From a checkpoint of a small image classifier: 42238 training examples.
Rows from block 11 of a small image classifier, named by matrix and row number. Rows with one number belong to one channel. Each number is 128 + 24 x the weight over its row's rms, rounded and kept within 0 to 255. All counts start at 0. Numbers have three digits each.
After each channel's rows are labels from the 100 images, of 14976, where the channel reaches its highest value: "colour at peak" is the nearest of a few named colours to the mean colour under the peak. Only what is clearly more common there than usual is listed. The data: capsule endoscopy frames (Kvasir-Capsule). In brackets: how many of the 100, against the usual share in percent.
# convs1: grouped (8 groups) 3x3 conv (model.blocks.11.convs.1.weight, 288x36x3x3), inputs within the group 0-35, a 3x3 kernel for each
# convs2: expand pointwise conv (model.blocks.11.convs.2.weight, 576x288x1x1, transposed), outputs 0-287

convs1.63:106136121129164045220135169139121082144138129066141102124117124124104106156131085112127118119117092150157128102144119098087180090093177120164111144103150159118177144151138113125119123131127135117135141116189115117108123163171143119152099140167133088114134102106109155077147137131144099109136138144154154113141128128147146127098116139147117135131127032110123164087114124121117102151143112128123121127131177096111160093136134119100134114143142139118151146128174171141148130060110121088132121125129116141145119107114136127099104119119141135108151109112124115130151162133141121160120125115127119130116117149120119093091096135119142099116158104082117073105116134126135135137104141153103083140094144162093144135135148114121151101111145164140106119144110131152127096143133147157140136141127096141167158097135147126110140120079127136113125147105141099115116145121100136119104066094097112100161130128128105134118140126144128123132132135149130121143117116137114100072115100045083127
convs2.63:121118123130120127133124103129129124127106121120101096126099127139105125136126124130118109125122131110118124130130119123127098127152100128084129139097082123123110129146123137132050076085103127114127112128150114141092134120106128135128123109133090129130072125134137062100095122097099131110119118128115081134131131125130117132132105127081131140113111116115063092105115119059144138139117130125107102126103116138089080116093100131134157104113097095105147112140108110129142102114110110105099094096113168103106104114111104092112110106131105083090115141114076147113113104111095087110087112114119108106107108110134107080111114076132111111127103153103115102061099117105107154107096105107112116105106146111111110125142123114106097097141097104117109096108087106117097102104121115140097143110114108107102099111144117108104104103079121092105092114102118105101132107129158135109
colour at peak: black (41 vs 6.6)

convs1.226:124142142140102125116133119189110144122116119117188128114152128124137119143114125139101116123127126146152128139106147115121114130134127106112102111072096096061130124127149116138135136128124135138121101131149145133130159079111134142174133077124117133139121133117111120134131102132131155146141084104057136098113088070131082107178144125136129138121127117125130130094147119156103122082100128073098131139145119138124130114120127123149130129092094111134113105106121133111099125124145149131120135137132131141128127126135136143124126130118113120127150094135121111147125131129144131128111126133120137134133133109095110138104110142126139136119141139134134129145134126141126116133141140124136125114116120117110164045093116024073059053085127118109123137132118095057119144138142141130143118131131096093090140115043087063083131154119111116102109139139097142147127106115106141123158101140105062086077068083159148152161158152126126140067136122133086070120113136147122128159117133145127131
convs2.226:166164158167156176166168154164164165165147119164152169132141160166149163164168161170164151166165167098164138162165167168126150167170122168132114170136180165161145166112171167163185135134154160110167147162128165115136166164154162165163160170166147161173145111167162139135134165129149163155161163168167154164160169158164159168170179166115168173154156139154142157152126142128139169164159171149143182101153153115166136162164164167168119143148151133146133144159138141125118133148145148146138139116150113142143141147146149144146147087116145126145146139143137141151147149147151128146164149146148149134149145144130127140147151134124146147145148112143150133101151150145143115139140141145148149145145138147146146140107152119144133142100152146145104145140116150150135106151142148138125131118149143137154093149119147147146142149111145150143119146153117153135145151110124122140
colour at peak: black (46 vs 6.6)

convs1.261:129125136128129123131144134135088084128129082171164132068058042255255197108101092137090104133124121109069127117120106135139125153150126135131139122129132140112141141141145125113118138129131124057114133122108081108094129141133133127128120149130115130132118122122120129137123136138128121125134121116131136138120107131124135125127093094137117143080146121128119131130119118126130133122111126133123146134127142145132101148117144138117125141111115118097111125181109123076088132154136108125120133127117145136145148148134113109082145148127115098113106062071199188170064127109122130126127142134136127135136125086142123149130142129119116119129140136121134138110113142158131130144117099129147136127121121134120141130127123122144128124146142119133131140141118132107123126135125135130132122132123118132113127144117100133109132135095113106148178063170142117087124133142185142146117097094141148123125141142128142138132140133131110131119136130125137110137141132131098128114127162082110065
convs2.261:138155146151151167149145120152151157149147138147151223110111105155108142151149156157167147151152151111172149098148150145138144147170143152120117196175242152149122150095112151158219176124149147157152153157125144164125152153138142152153173133149117150144063105149149100171146152132099152188152141151156130154141147133150152150147089151145149146151121100106158096126110123116178156153150152092143147117157128135123135137126151153151148130125155120133151132125132136153094119133130134134127131136134190126121129134131126116132135148175126132126138088134125139131134132130127103133137131132133098120133130131113135144133132157134135130144117134131133128071128132129130096133123127125132133129124114131134125110095114127131066129144107130116107127120108086134147146130128128134134154150133130131077103135123119128135124133155133115129123133131123135124117143120074121116
colour at peak: orange (58 vs 12.5)

convs1.194:118130103096121129187090141105137107093152105159183105135140156149131142111122118095134136106088102113084070113114121147148125171133131128144119115126116119086147144116147129152140090116130157102172161152150128100093143156112125094112168129131116126126140142113101085115176100123096100137058075128163166134096100093135161092137130132113132147118131134131122129127137125134120132106106097134126133140123087205069153158109158090088084134130123140133119127143096182109074170119131132134118112120086075063117138109144138133100126115130141125093174128112138146160152142123125138134130123120117140115130144136108130113111145129117099103089102101103097155185067104089084053082131150178120123120166116100117126115108125091093121132123115153122124147128137139108140210143110121136086151140116181105125154107126071123130133151146127154118129142124092130141114138134145145121134124135150128156144143154118121135128121137145115117141147132148130123143147127117123127134137120148127121
convs2.194:123132128100113117104103145104104117111122164148171107126138094093110105101108111120108129102108114166122078123107110116115137107133120100171110134087132102109084103157113102104178171154134103133100133134162133149121109120118123094104104134094134112111161065099114170122171128166136102135110132103095168113090106187101120105097112116120111108137125100155149176123127103078122107098112099067111124135135125092112111139158119098100156120134092151113160115108118120144071107119117115112125125126113217124111123112119116150113113149081109146129136127115131109115116083114110101117135114113113252100118112116178164087115127114145118120134136158117112122172123113121120120116123122129118114120128184116115108119139128100119150127131076110134106127115112099123142078117113117160114066175116123103112124114096102122116111131189117126121095122116148100128099161132101176130
colour at peak: black (31 vs 6.6)

convs1.219:106119156122120139130114127126095092119091129174097154118133176138168121132154139144122138148167132130148117135133142151141123133133134103065198133121069140136061129127128126127131124149137120139138145113134123154137112116114104115118119110131129159141125133132141136138120105122129103123128102117126108124097026139072159095130135145123142138134147148118075118122093117135117134159108158137082100124149103113109141118100106148135112101118125128136128139109110124158144154123135142126114120135148125135132134141141130128124132129125123125118149132148131129142117129149140122156126129115140139150130089083154097099129156120120113125137147140134138153127109120117124122113129150099112136086106136107101118101125076113055000109077070111140121087113118102131126130130125110132137134112120100155053094131107116128064171051083147089174165092097116138124126154145133133146091107069072071156112116101131131130118133142128114168108103137147112142122143112134122131132144151129119129
convs2.219:128141151155142144152148136148145150152146161141144120153146141151070173156148137146137135151144154147150140162150141140135156143145148150099127122100141150145132147160143150151216149129141149167146129158130142157125152141135149150150148135150117152152142130153154143118182141132144151128151146148135135151150153139146138150155169152160148158149146153184139156140111143137109155153138147147130144097131156168089126129144106151147054149146163143152112150113152152131078135150151148147149150098152090145152147150148147159145149118100149146144149046152144148149152133150159164151108152148151160138154152153065106118150154141128150152146151155148159149077153148152150110114142148159149151149137083151151153143134155130150166145070151156144118149137152138155151109150161147064139114144150152105146115155085125144153111140073148149148099151159112156145059133128086140147
colour at peak: black (37 vs 6.6)

convs1.254:138126141133126123133126152080074108071094101110050121066129096065073110087054087124120144079084167077100115134106141099123127105109119146097114114110126102100143140098127108094103114102160080119066111091095114105162130140131156152160153126137148128112132136134155124149124127122122118162131122121130147127136107131134124116127116117108097145083131121115108143139125128116124123119100145106112161135118121137099129135110115109099119121107157108097174127114099087134133082138108082113141121091092134125144118151139101135146086091120110069118083157093084103162091126162119129114130142114148151113123128125120124143099104160137135115138108134133142129104121106112118109132097117133128131134121111116126128102127121117123122122131125140137147124140128128142129143142111142149153101131141145130158116100139142119107116115124125159008140153106090075092098138075145094092106111118099105111083109139145141124149135126141128142127116118144130126144112113111155149066129133076108141
convs2.254:143112125129127116127122152122118125127137023129092172133154134121115119123124117125129130125124129097126117148121124126118130123064197124079126088106132130124115123145125126120067098183131122013123136127151137166081124123139127126125132141122149123131186142127125103153119115157166122134125139121128144120125126140124125121126118123164122126129158173144154142141159167183163122123130123080153167095146166147140140143183122121128126143138217152144147141109141135170164138141143144145146145132142110140138141140143149137139142143083144109133170101143154144146142139140138073141148138144141156121141139137090156160138146086097143141136058095143141146150139140146148124168143144143140142142140151141143147116128137150146096143063193133150136136137111112144138122147152137166133114152147139090104141144064148142138140142070143142146119141137128142142134032112096152146
colour at peak: black (68 vs 6.6)

convs1.192:134099133058096143146174108118182135181136148159147127136123133118134114133140146060135133154141071084119169127124120108137132128137138115127131152121133138109145115125144114121141121078121131129131120139148131096139126129109167163115081156158136112118094133115084115091104109136115081110117162132097146108145163084127169189133131125103118118145134112131136145116125134121109116146117121125117100112101080125154137142049125154137113145139153118159101125147083136131125131131186097120099119105108121142127067109093146139124094098111142142108134133136104129153131108138129124120119119106156116103148123145129148131112143123103101093119107094090116129049105076255153091091113136141128121155105133152149127143121092098145138111130122108138149127118125134117130135152083085128139164067094143149124165109079110102148120135147135102122151144116144148151140107132118125109119138123147143124118139117118124132128119140124107120138137128151143103116147137138117131130124129133137143
convs2.192:123110101094113107099093179093097108103129131114142163186157153093160158094101112121103125092094114072107123188098102120138127096075255093083102026141148094101136091072110095095131149144133101121095129110186117165126098109157119093096106125094178103096135119093096083178120105128139091140107101095091174096097094083095114094097058095183100101111182188118121168158176174158138092091107097140172177106129183206193179139157155095093155125113096130118131118173125120127095124115119113119121123135116118122122123119118127137121116125122123139125139130119118106116117134119122090121125116115124123104116121118127135121117120148090118117120128116128117126146121117124123126091126126128116119123127069120120118141139127129120160137103122106125116132137117108117137099122117121156117099161113123118106094119132131128117108122162119124126145121109142116127088145084128156130
colour at peak: black (53 vs 6.6)

convs1.215:129160114138155106099102131129093110175110151155126124137135129113149120125138134135098122194136114062082068137120121137144119134138138146114110120133119134121135133130107123123115155157136088164090122117123148122137100117129140110133105129118103125112122122114143161121126179066126099132107098083129112181160166124111104136141150122138122118127129126126133131145125128121110137139180104189144136106105126093171112126111129143110102129117132142127131128135132095104150093136132124130134078174112128164138098076078121129123119127130130133119130137137117116119143123149126122132111134146133131140119115113133145144124117129117176088197115122085090074095090096123029215053103006074190139135121133125111129117136122166139098083124129134136135119117114125137133117061081137144127073114085126117122145139165128145115147117127111119124129131129129089144103145125133163108100117131105133113129137137124110129123121120130134119130096119128123118124135117138106118135133127127124133
convs2.215:153140144143147149144146151141145152146153114149158155119148154143162129140144155139146150145140152149159155139148147152133158141151148141112152105142188142149136144106140141142161127129162144110143153145087155107116144146159144140142139170141155146146148122145142121164132139165174142158149145143147164146144137150141149144149149140138139141146161153160154139162143168124103147140145135140152134131154147189138137161157179143141116133131103129131127129147130129131113138132129133132130131142131140131131138129131132140131130116118138161144129103129139140131131136134137141130140134130130133134138131140131106128130135136156129132137098160132137132141134130132136120135134132136131130131134125131131131133121140141133130141114102139129141136131144141133144110135138130123142123117131131166154149131118140133143133139153131147131148131137137132134146133131093111130
colour at peak: black (29 vs 6.6)

convs1.186:148142115133098127110108139122138110112114153169170206113149152149129130108106146156041078114070160135095084135110127122154142107091151142109132095125139168077127095154111125138129133115102119100133134112144144211111130117138101104126122142114097109115078128155124110117141142085098071123133067105131113100123134165119169103124120132158144143106130146128136123138122124135134136116120192108121138149105107114151148111117128121139113137125131182152142121174191136100090162124142141183130127170118122086145140078084135125131143100129133124134108124137149109133122118129130138122142126114149143132138140143123136127126122115146091099090119162128144109071093108136134142085130194106143125114132105105145152123146122112146104130111129134134124118139136105094128126121122134126234113072038106136127149119178122171104134101122126109134107097141133108125120125095099102115143130157117126149150163133140121136123121132097112107133124134139126142128144137143137148130138130140144138
convs2.186:163140139137149120133129150139134133131170134139153178136165116134159110137134147137149166129132143119158128152130134150058161136078195133129084110103115139136110134151134135137119039147168136077132157144181147142247131147161130134137133143131144128145134141126131108147165138156099139144146138134140161138136135161137148138138089139136139129153144154099154161154131139131140136134137131108153174128164149125099126166147118131136117134133104135132108131157138133067128140129124127132137133167134160129131137128133132120134127121126135094131146197135131112128127112125145135129138134126131185139133126136111110135132140089114135128126082148134129134206134130135130160128129138135130137136141142132130127150147125087130095130114088131129162139140126133138121098129132129138072139154128135134125093129035137140130126140162129115139137128135149138132117095138099096138
colour at peak: orange (47 vs 12.5)

convs1.39:116122151126151152113135113126133147139070106112131136129107169122145141131094124145097170152110119141113123129081096121082113086096187128167116126115146119135119121166100126109143126135109155143123172137175117149122124119120130133135133138127207125131139077114138101142150101101100115143107091087140119082120149103123133107130091126118126161112122114154132093121144091116122114135123125136129113138140115135115163132081110130129124097128164127126114098113126138116078112130114135145083114116118141141143118138144103074208145071140129136174135136115108106126131126120119130121138116128132117123148134067109121177111121087070070171105128116076133087163156073126145138151153150135087176130141020142116139110158127144143118135129150120133138133125136129127128091133144129148101156177084164152139115092160111137106125123097119127086121135121162125120141131117136147098133126128119109100146109120145118128122127138140125149123160121115144113146119090170060093111108146132090178
convs2.39:090093094097089106096094114095095099090098107109139129125129121102103125096093095094096090096096093109091117132094088086176093097158162100128104162141149101090127096165118100097171189129108099133096088099131097153144094091104098098095107106094139103092138132098100108131116094153124095111092108095098121093106095100096091097092125097130103103092132130124135117102108122130086096100090098139117115134087129113161142097132110096096082098087146114096105095150097099122153097095098096097100095111096142098099098097097100099097094125155096148100085115096101143097098100096098131097131097096095121091094094092142128102097096121125094094102101120097097098115096096096095126119101100096095097096096120096094097102160113120097132099141136093109130099097097105096104143096093097091134147126095096147148119096179102096095112101147096105100072095096116097096141111092126117092
colour at peak: grey (48 vs 8.5)