{"model": "image classifier", "targets": ["finding"], "hidden_act": "relu", "channel_attention": "se", "merge_dims": true, "epochs": 6.4, "adamw_weight_decay_other_params": 0}
Rows from block 7, named by matrix and row number. Each number is 128 + 24 x the weight over the matrix's rms, rounded and kept within 0 to 255. All counts start at 0. Numbers have three digits each.
# fc1: squeeze-excite reduce (model.blocks.7.se.fc1.weight, 72x576), inputs 232-347
fc1.0:128127129131128129129130130130127126128130131130126127127130129128127130130126128126127128129129126126126129130128128125128128131130128129127130130127129128127130126130131130127126126129127126130127129128128127130131128129126130125127128126129129130128127127127127126126127128130127126124127130127130128128129127128130129127128130130131126127129126
fc1.1:130129129131129129129131130129127128128130129130126127127129127129128130130127129125128126129129126127128129130127129125129129129129129129127130129126129127128132130129127129127127127126129129129126129130128126129129128130127131128126128127130128125127128127126127128129129127129127127126127129127130129126129127129130130129129129130130126127129129
fc1.2:129124128129123130126129128128125131130131130129125125132128134131129130131125126130124127134129124126126127127133123125131131129128124128128124131127132134132123128130132130125125132127127128131128132130123127130131127127129127126126124128124131130132132125125131130128132127130128124131125132129132126124127126128128131129127130124130127124130126
fc1.3:132128129131126131128129130131126128129131130130125124126131128131128131131126127125126125131130124124128130130129128126130129129131130129128129131125130129130132132131126131126126127125128129132127131130131125132130126132125130130124126127129132121129128125126128127130129126131127127126126130125130129123128125128128130130130134129129125123132134
fc1.4:136126130132126134130132130130122131129134125131124121126132125136129135130123125122122123133133125124127129127129130130133135127130129128130124134123132126136128134130124127125123127122123133133123134137125125130128121130126125133122126132124135120130129125125130127133129122133123129131122132125133127123127124131123135134129127124131125124133136
fc1.5:128130130131129130128128129130126127130130132131127129127129129129127133131127129128127126130129126127124131131129127122129129132130127130124133130127131127128134126130133133125127125130129126129126129126128125131132130131125131123127127125132129131126128126126126127124127126130129125124128130125130127127131130129133128126129128131131125127130125
fc1.6:128126126127125131126128128127128130126131127129126127130128128129129127130125127129127126129128128128128126126129127127131130126126130128129126131128129131129126129127128126127126130128125130130127130128128126130129127130128128130128126130125132128129129126127129129131130125130126129128126129127130127128131128129125129129127129125129126127129128
fc1.7:129127128129126131127131127128128128128130127130126125128128128131128128128126129128126126131131127126128127127128127128129129128128128129130126130126129129131127131128126126125126129126127131129127129130127126130128124131128129129127127129126130125129130127126128127128127125129124130129125129126129128125129124129125131130128129126128125126129133
fc1.8:128126127129127129129126129129125128130130128129127127129130128128128124129127127129126130127128126126128127128129126127130129129127129127128127130128131129129128126124130126128128128128126128130130129129127129130130127129129127125128127128125130129129128126126130127128129128129129128126126129129130127127130128129130129127129130127130129128130127
fc1.13:131127128129126131130129129129125129126132125129127124129130125132128130128126125126123127131130128127128128128128128130133132127129128129129122130126130128132126130127125127126126130125126129130127131133124127128128123129127126130126126131123131126129129127125129128133131126130129127131125129128130127127126127130126132129126126121129126125131130
fc1.14:130127130129128129128128129129127133125129125128127126130130129130131129129127126126127128129126126126127129127129128127130130126128125128130125129126129131129127126128130128130127131126126128128127130130125130128128128126130128127127127128127129126130129126127130130130129127128127125129127130130129127127127125125126128130126129128128130125129126
fc1.17:128126128128127128127126128128127129129128129129128128129127131128129128130129127129127129129126128128127127129131123127130130129128127128129128129127129131130127126127132129128127130129128128130128130127126127129132129127129127126128128128125130130129131127128129130127132128129130126128128131129129126126127129127128129127127130125129128127128124
fc1.18:130125132131126130131122129133123136126132122123126126135129127132127131128126125130127132132121126126126132120131127127133132120131123122124122130122130135131122125132132136133124135123122126131125132135122133131130123119136123125125123131124132123132134123122130135132131124131135123129125132133132122125129125122127131127121122123132132125131123
fc1.19:047206064041216159187196055046206045196046195196209208058053193046204050044206203206210199069197207205208049199045198208052059199049209141204209043208045058046203205054045060057208187206205203048200062056208061052046203204081179081205206198204062194185049208208178058054063191047053206201206047178048209207197205207074060169196193205074052207048206
fc1.20:129127129128128127127128128130128128130129129129127129127128130128127130129127128128127127129127127127126129130129128124129129131128127129128130128127129128128128126129130130127127127129127127129127129127126126128130130128128130126127127126129128130128128126127128128126128128129129126125128129127129127128128130127131128126129128129129128127128124
fc1.21:129127129131127127127126130129129127129130132129128128128128131128128129131129128126128129127125125127126129129130125125127129131128128129126131130130132129128130126128133131127125127129129125130132130126130129132132131129125128126128128126130129131131130127127129125127128129129129126126128130130128127126128129128132128124129133130129130126130125
fc1.22:130127129130128128128126129129128128129129129128127127129128128128128130130127127127127128129129128126127129129129125126129130129128126129127130129128131128129130125128130130127127127128128126129127129127128128130130129127127129125128127127129127129130130128127129128127127128129128127126126129129128128126127128127130129127129129128129128127128127
fc1.23:127127128129126130127128129128127130127128128128127127128129129130129128130128127127126125129128128126127126126129127127131131127127128127129127130127130131130129129125129125126127128128127129131127130130126125128129127129126129128128126129127132128127128126126129128129129127131127128128127129126130127127129129129128131129127130125129125126130128
fc1.25:129127128130127130129128128128126128129128127128126126128129129129128130128127127127126127129128127125126127129129129127130130127128128129129125130126129129130128129127128127126126128127126131131127130130125127128130126128130128130126127129127131127128129126127128128128128127131127128127125129127130127125128126128127130129128129127130127125130128
fc1.26:108166094086167178173167100093164110168086165166162162084093160093163097094163164161164167153165163162164098163104168165089085166092165171167161087163092087092167166090089087086168157166169163085158086090169095086088169166119156111168169162168092162153087167168168090089092159091095169163167089145088169166162168168101091158150163168103087169086169
fc1.28:131129129130126130127128130128126129129129128130126127128129127131127131128125128128127125130130126126128129129127129128130129129130127128128126130125128130129129131130128129126127128126127130129125130130127125130129126129128128131126127128129130125127128126126128127128128126130126128130127129126130128126128128128127130130130130128129125126130132
fc1.29:131128130131127128128126130127127127131131130130124126129130129129129131130126126121127128129128125126126127130131124126129131131127125128128127129128131130131126127129130132126123130127127127131127131127130126130130128126123126127125126127129127127131130125127130128130128127130127127129125130128129127124126127129130130125127131129130129128131129
fc1.30:129127130130127128128127130128130126130130131129127126130128130128128129130127126123127129129127127126127128129130124126128130128127127128126129128129131130129128126128130129128125128130128126131129129127129129130129129129125128125126130126127127130131130127129131127131128128129127126126126129131129127128127126126128129126128131127128129128130126
fc1.32:059213052040220189211206049045210051211040198210212211044047201045210042044210207213214222108207211208212047207056212210046050206047214191209214041210047044045211212047032048047215200213215211041215050046220057044040215216085201049214215209214049204200042215219197054049065211044049211209214042201041225213212215218053051192204207213045045216044214
fc1.33:132129130133128130129132132131127127129131130132125125125131127130127131131125126121128125130131126124124131132127127123128131131131130130125133130125133127130132128131129131124123126127127127130124131130131125132133128131124131125124129124130129127126128125126127125128126126132125127123123130126132129125130125129131129128129132130131125126132128
fc1.35:043214051043219206209207037047213044203043199206215214057049202042210042046215207215214218087209217214216048209040212216042045203042214163209215045214041049037214212046030047049218200215214216043219062047218049045039212218064205052215216218214046213213040219216199049042056212038039214212215036210039212219216215217045049188207209215090042217038214
fc1.36:077180089074178158168177074074179077168076169175180179081078173074175071073182179181180173113178181180181077176075177183075079174073181153179177075179070081076179184087073081080185168178180175074181080079182080075069177180070173103183182181179083176171073184184169076078085180071079181180182073157065183185178181182072071156167175179091073183073186
fc1.37:129127128129126129128128129128127126129127128129127125126128130128127127129130126126127130129127127128127126128130127127129131128128126127129126129128129126130127126124129127128127127128128128131129130129125129129128127128126126128127126130125128130132130127127130126129129130128127127131125130130129126127126126127129130129128129126127130124129128
fc1.39:130127129130128129128128129128127125129131129130126127126130128129128132129126127125127128129129126128127127128129125126129129129130126128127127130129129128130128127129130129126125126127127127131127129129128127129129126128124125126126126129126129131131128128128129127130129128129128127130126129128129127127127127128129129126129130127129127128129128
fc1.41:128127127127128130129130127127125129127129124129127126128129128130129129127127129130126125129131127127130128128127129130130129127130130128133125130126126130131126133129125127126128130123125132128127128131125126128127124130130126133127127131125132125128129127128128129130131127129127129132127128126130129128128124130125131133129127124128125125128131
fc1.43:133123136139116107112119134138121137110134111113123125145130112130120130134119124124123109107119123125124133120133123124132134117135121124122121133119129136135115122134119131129125121121122119132117136133122129134130124120136127143124121123121134118116135122122116145134143116132135123121122132120130122122118122119137131120113116122112129124132122
fc1.44:131125131133127131128129131131124129127131128128125124130134128132129132131123123125125128129128125124125131126132125125131131127131126129128123134124132132130126128134128130129126129125123128132126130133125129132131122128128130128125124128123134125129129126125131133133130126130129127126123131129132128125130123127125131131126129125132129125131126
fc1.46:128126127129128129127130128127128127127129126130126126129128128129128126128127126124128130128129128127128126126128129129128130125126129127129127130129129130130125129126126125129126129128127130130127129130130129129128128129128126127126127129126128127130131127128128129130128127129126129129124128130128128127128124129127130127125130126128130126130128
fc1.47:126127128130128130128126129129126128129130129129127128130128129128129129130129128129127129128127127128127129128128126126129129127128127129127129130127129129128129126127130128129127128128127128130128129129126127129131129127129126125129128128125129130128129127128129129130129127129133127127128130128131126127129128128129128127129128126130128126129125
fc1.51:127126126129126127126125128127127127129128131126128128128127130128128127129129127127128129127127128127128127127130126127128129131126129129128128127128129130127127126126129129129128128130127125129129128127128128130129128128125129126128126128128128129129128127127128128127128128129128127128127130128127126128130129127128128127127128128128128128128127
fc1.53:132127133129130129129128130129128130128129127127128129128131130130122130128128129128127128126126127126126129124130128128129128126130126131125128128128129131128129126135131135129126130126128124129125128129126129130129126122132129127125127128128131129129130127127127127128127127129132124124127129131128132127127126123133127127126128127129132126129123
fc1.54:129129129131128129128128129128128125132129128129127127126130128128126129130129127126129127130127126127125128129129125125129130131128127129127132127127131127128128125128132130126126128129126128128126130127128127130131129127125129125127128125130126131129129126128128127124125127130128126125127129129129126126130129127133128125130127130130127128130125
fc1.55:125127128129126128126127128129129129127129128129126128129127131126128128127130126130128130129128128128127129129130126127128130129128126129128129128128129129129127126127129130128128129130129127128130129127125128128129130128129128126128129127127127133129130127128127128127129129129129126129129130131128127129128129128130129126127127126129129128127124
fc1.56:000255000000255238255255000000255010254000251255255255005000251000255000000255255255255255074255255255255000255000255255000000255000255218255255000255000000000255255000000000000255244255255255000255004000255000000000255255033243034255255255255000253237000255255246004000010255000000255255255000231000255255255255255004000216248254255026000255000255
fc1.58:127127126127126129127129127127127132127128125128127127130128129130130126128129127130127128130128129129128127127129128128130130126126128126131126129127128129130125129125126125126127130128126130129127128130126127127128127128130126128128126130126130128129131127127131130129129127128127128130127129127130127126127127129125131130126128125129126126129129
fc1.61:129125135133124118105124133136122131108132121119125126137133121133125139134124125124125115130125125127125135120128125125132122119133126116123122134125131135131124125136134133138124114122121122134119127135125135130133121122139118148124122122123136120116133124123114138133127119132134124121123132102134120123118123121136133134124117122113134125134125
fc1.62:129128128130128128128126128128126126130129128129126125129128128128129129130129127126126128130127127127126128129128126126128131130128127129127127129128130129130128127128131130127125128127128128129128129128127127129131127126126128125127128127128127129129128128126129129128128127130126127129126129129130127127128127126129129126129129128130128126129127
fc1.63:129126129129127128128128129128128128129128130129126128130128131128129127129128126126128129129128128127126130129131126126128130129128126128128129128128129128130127128126129127128127129129128128129129130129127128130130128128125129128127129128127129128129129126128129127129127128129127127128126129130128126125129128128128129128128131127128128128129128
fc1.64:085169093088169146171166093088170078155089167168169171091085166087162094092171167165169161075169169167168089168079164169088094167092169153165170089170088088085175166091092098089166164167168166089161105090169093094092165164097167087165169162166095168159088168168161082089111167090092165161166091159085165167168168167104098150164164166112097167090165
fc1.66:130126128128127131128131127128126129128130127128127126127128128129128128129125127128128126129130128125130127128127130129129128126128131128129127129126128129129129131128125127125127128127126130129126129130130126130128126131129128131126127128128131124127127126126127128128128126130126130129125128127129127126128126131125130129129129128128124125130133
fc1.67:130127128131128129128128129129128126131130132129126126127129132128127131131128124124127129129126125125125129130130127123128130132128127129128130129127130129129131127127130129128126127128127127131128131128128128132130130130123132127125130127129130130128127125128128126128129129131129126125127130129129128126129128128131128127129134131131127125130125
fc1.68:129126129128125129126129127129125132128129129129127126131127132130129131129127127130126126132130126127127127128130125126131131129128126130129126128125130132131125129130129130124126132127127128131127130128125126128130128129130127127127125130126131128130131125126129130128131126130129125131127130127131127124128129129128132129127129125129123125129130
fc1.69:132125129130125132129132130129125130126132126131125123127131128133129130129124125126123127132131126126126128127130128129133133125128128128130121133126130127134127130129125127126125127123124131132126132136125127130129121129129125130124126131122134124131129126126130129133134128132127128129122130127132128126126124128124133131127129123129127124132130
fc1.70:128128129127126131128129129129127131127129127130127128130128129130129127127126129131125125131130128128131126128127132131132130127128128128130122130126126129131126134129125128124128129125128129130126129132125124128127125129131124133129124130125132125130130128126130130131132125129129130134127128123129127128127128127126130133129127124129123126128133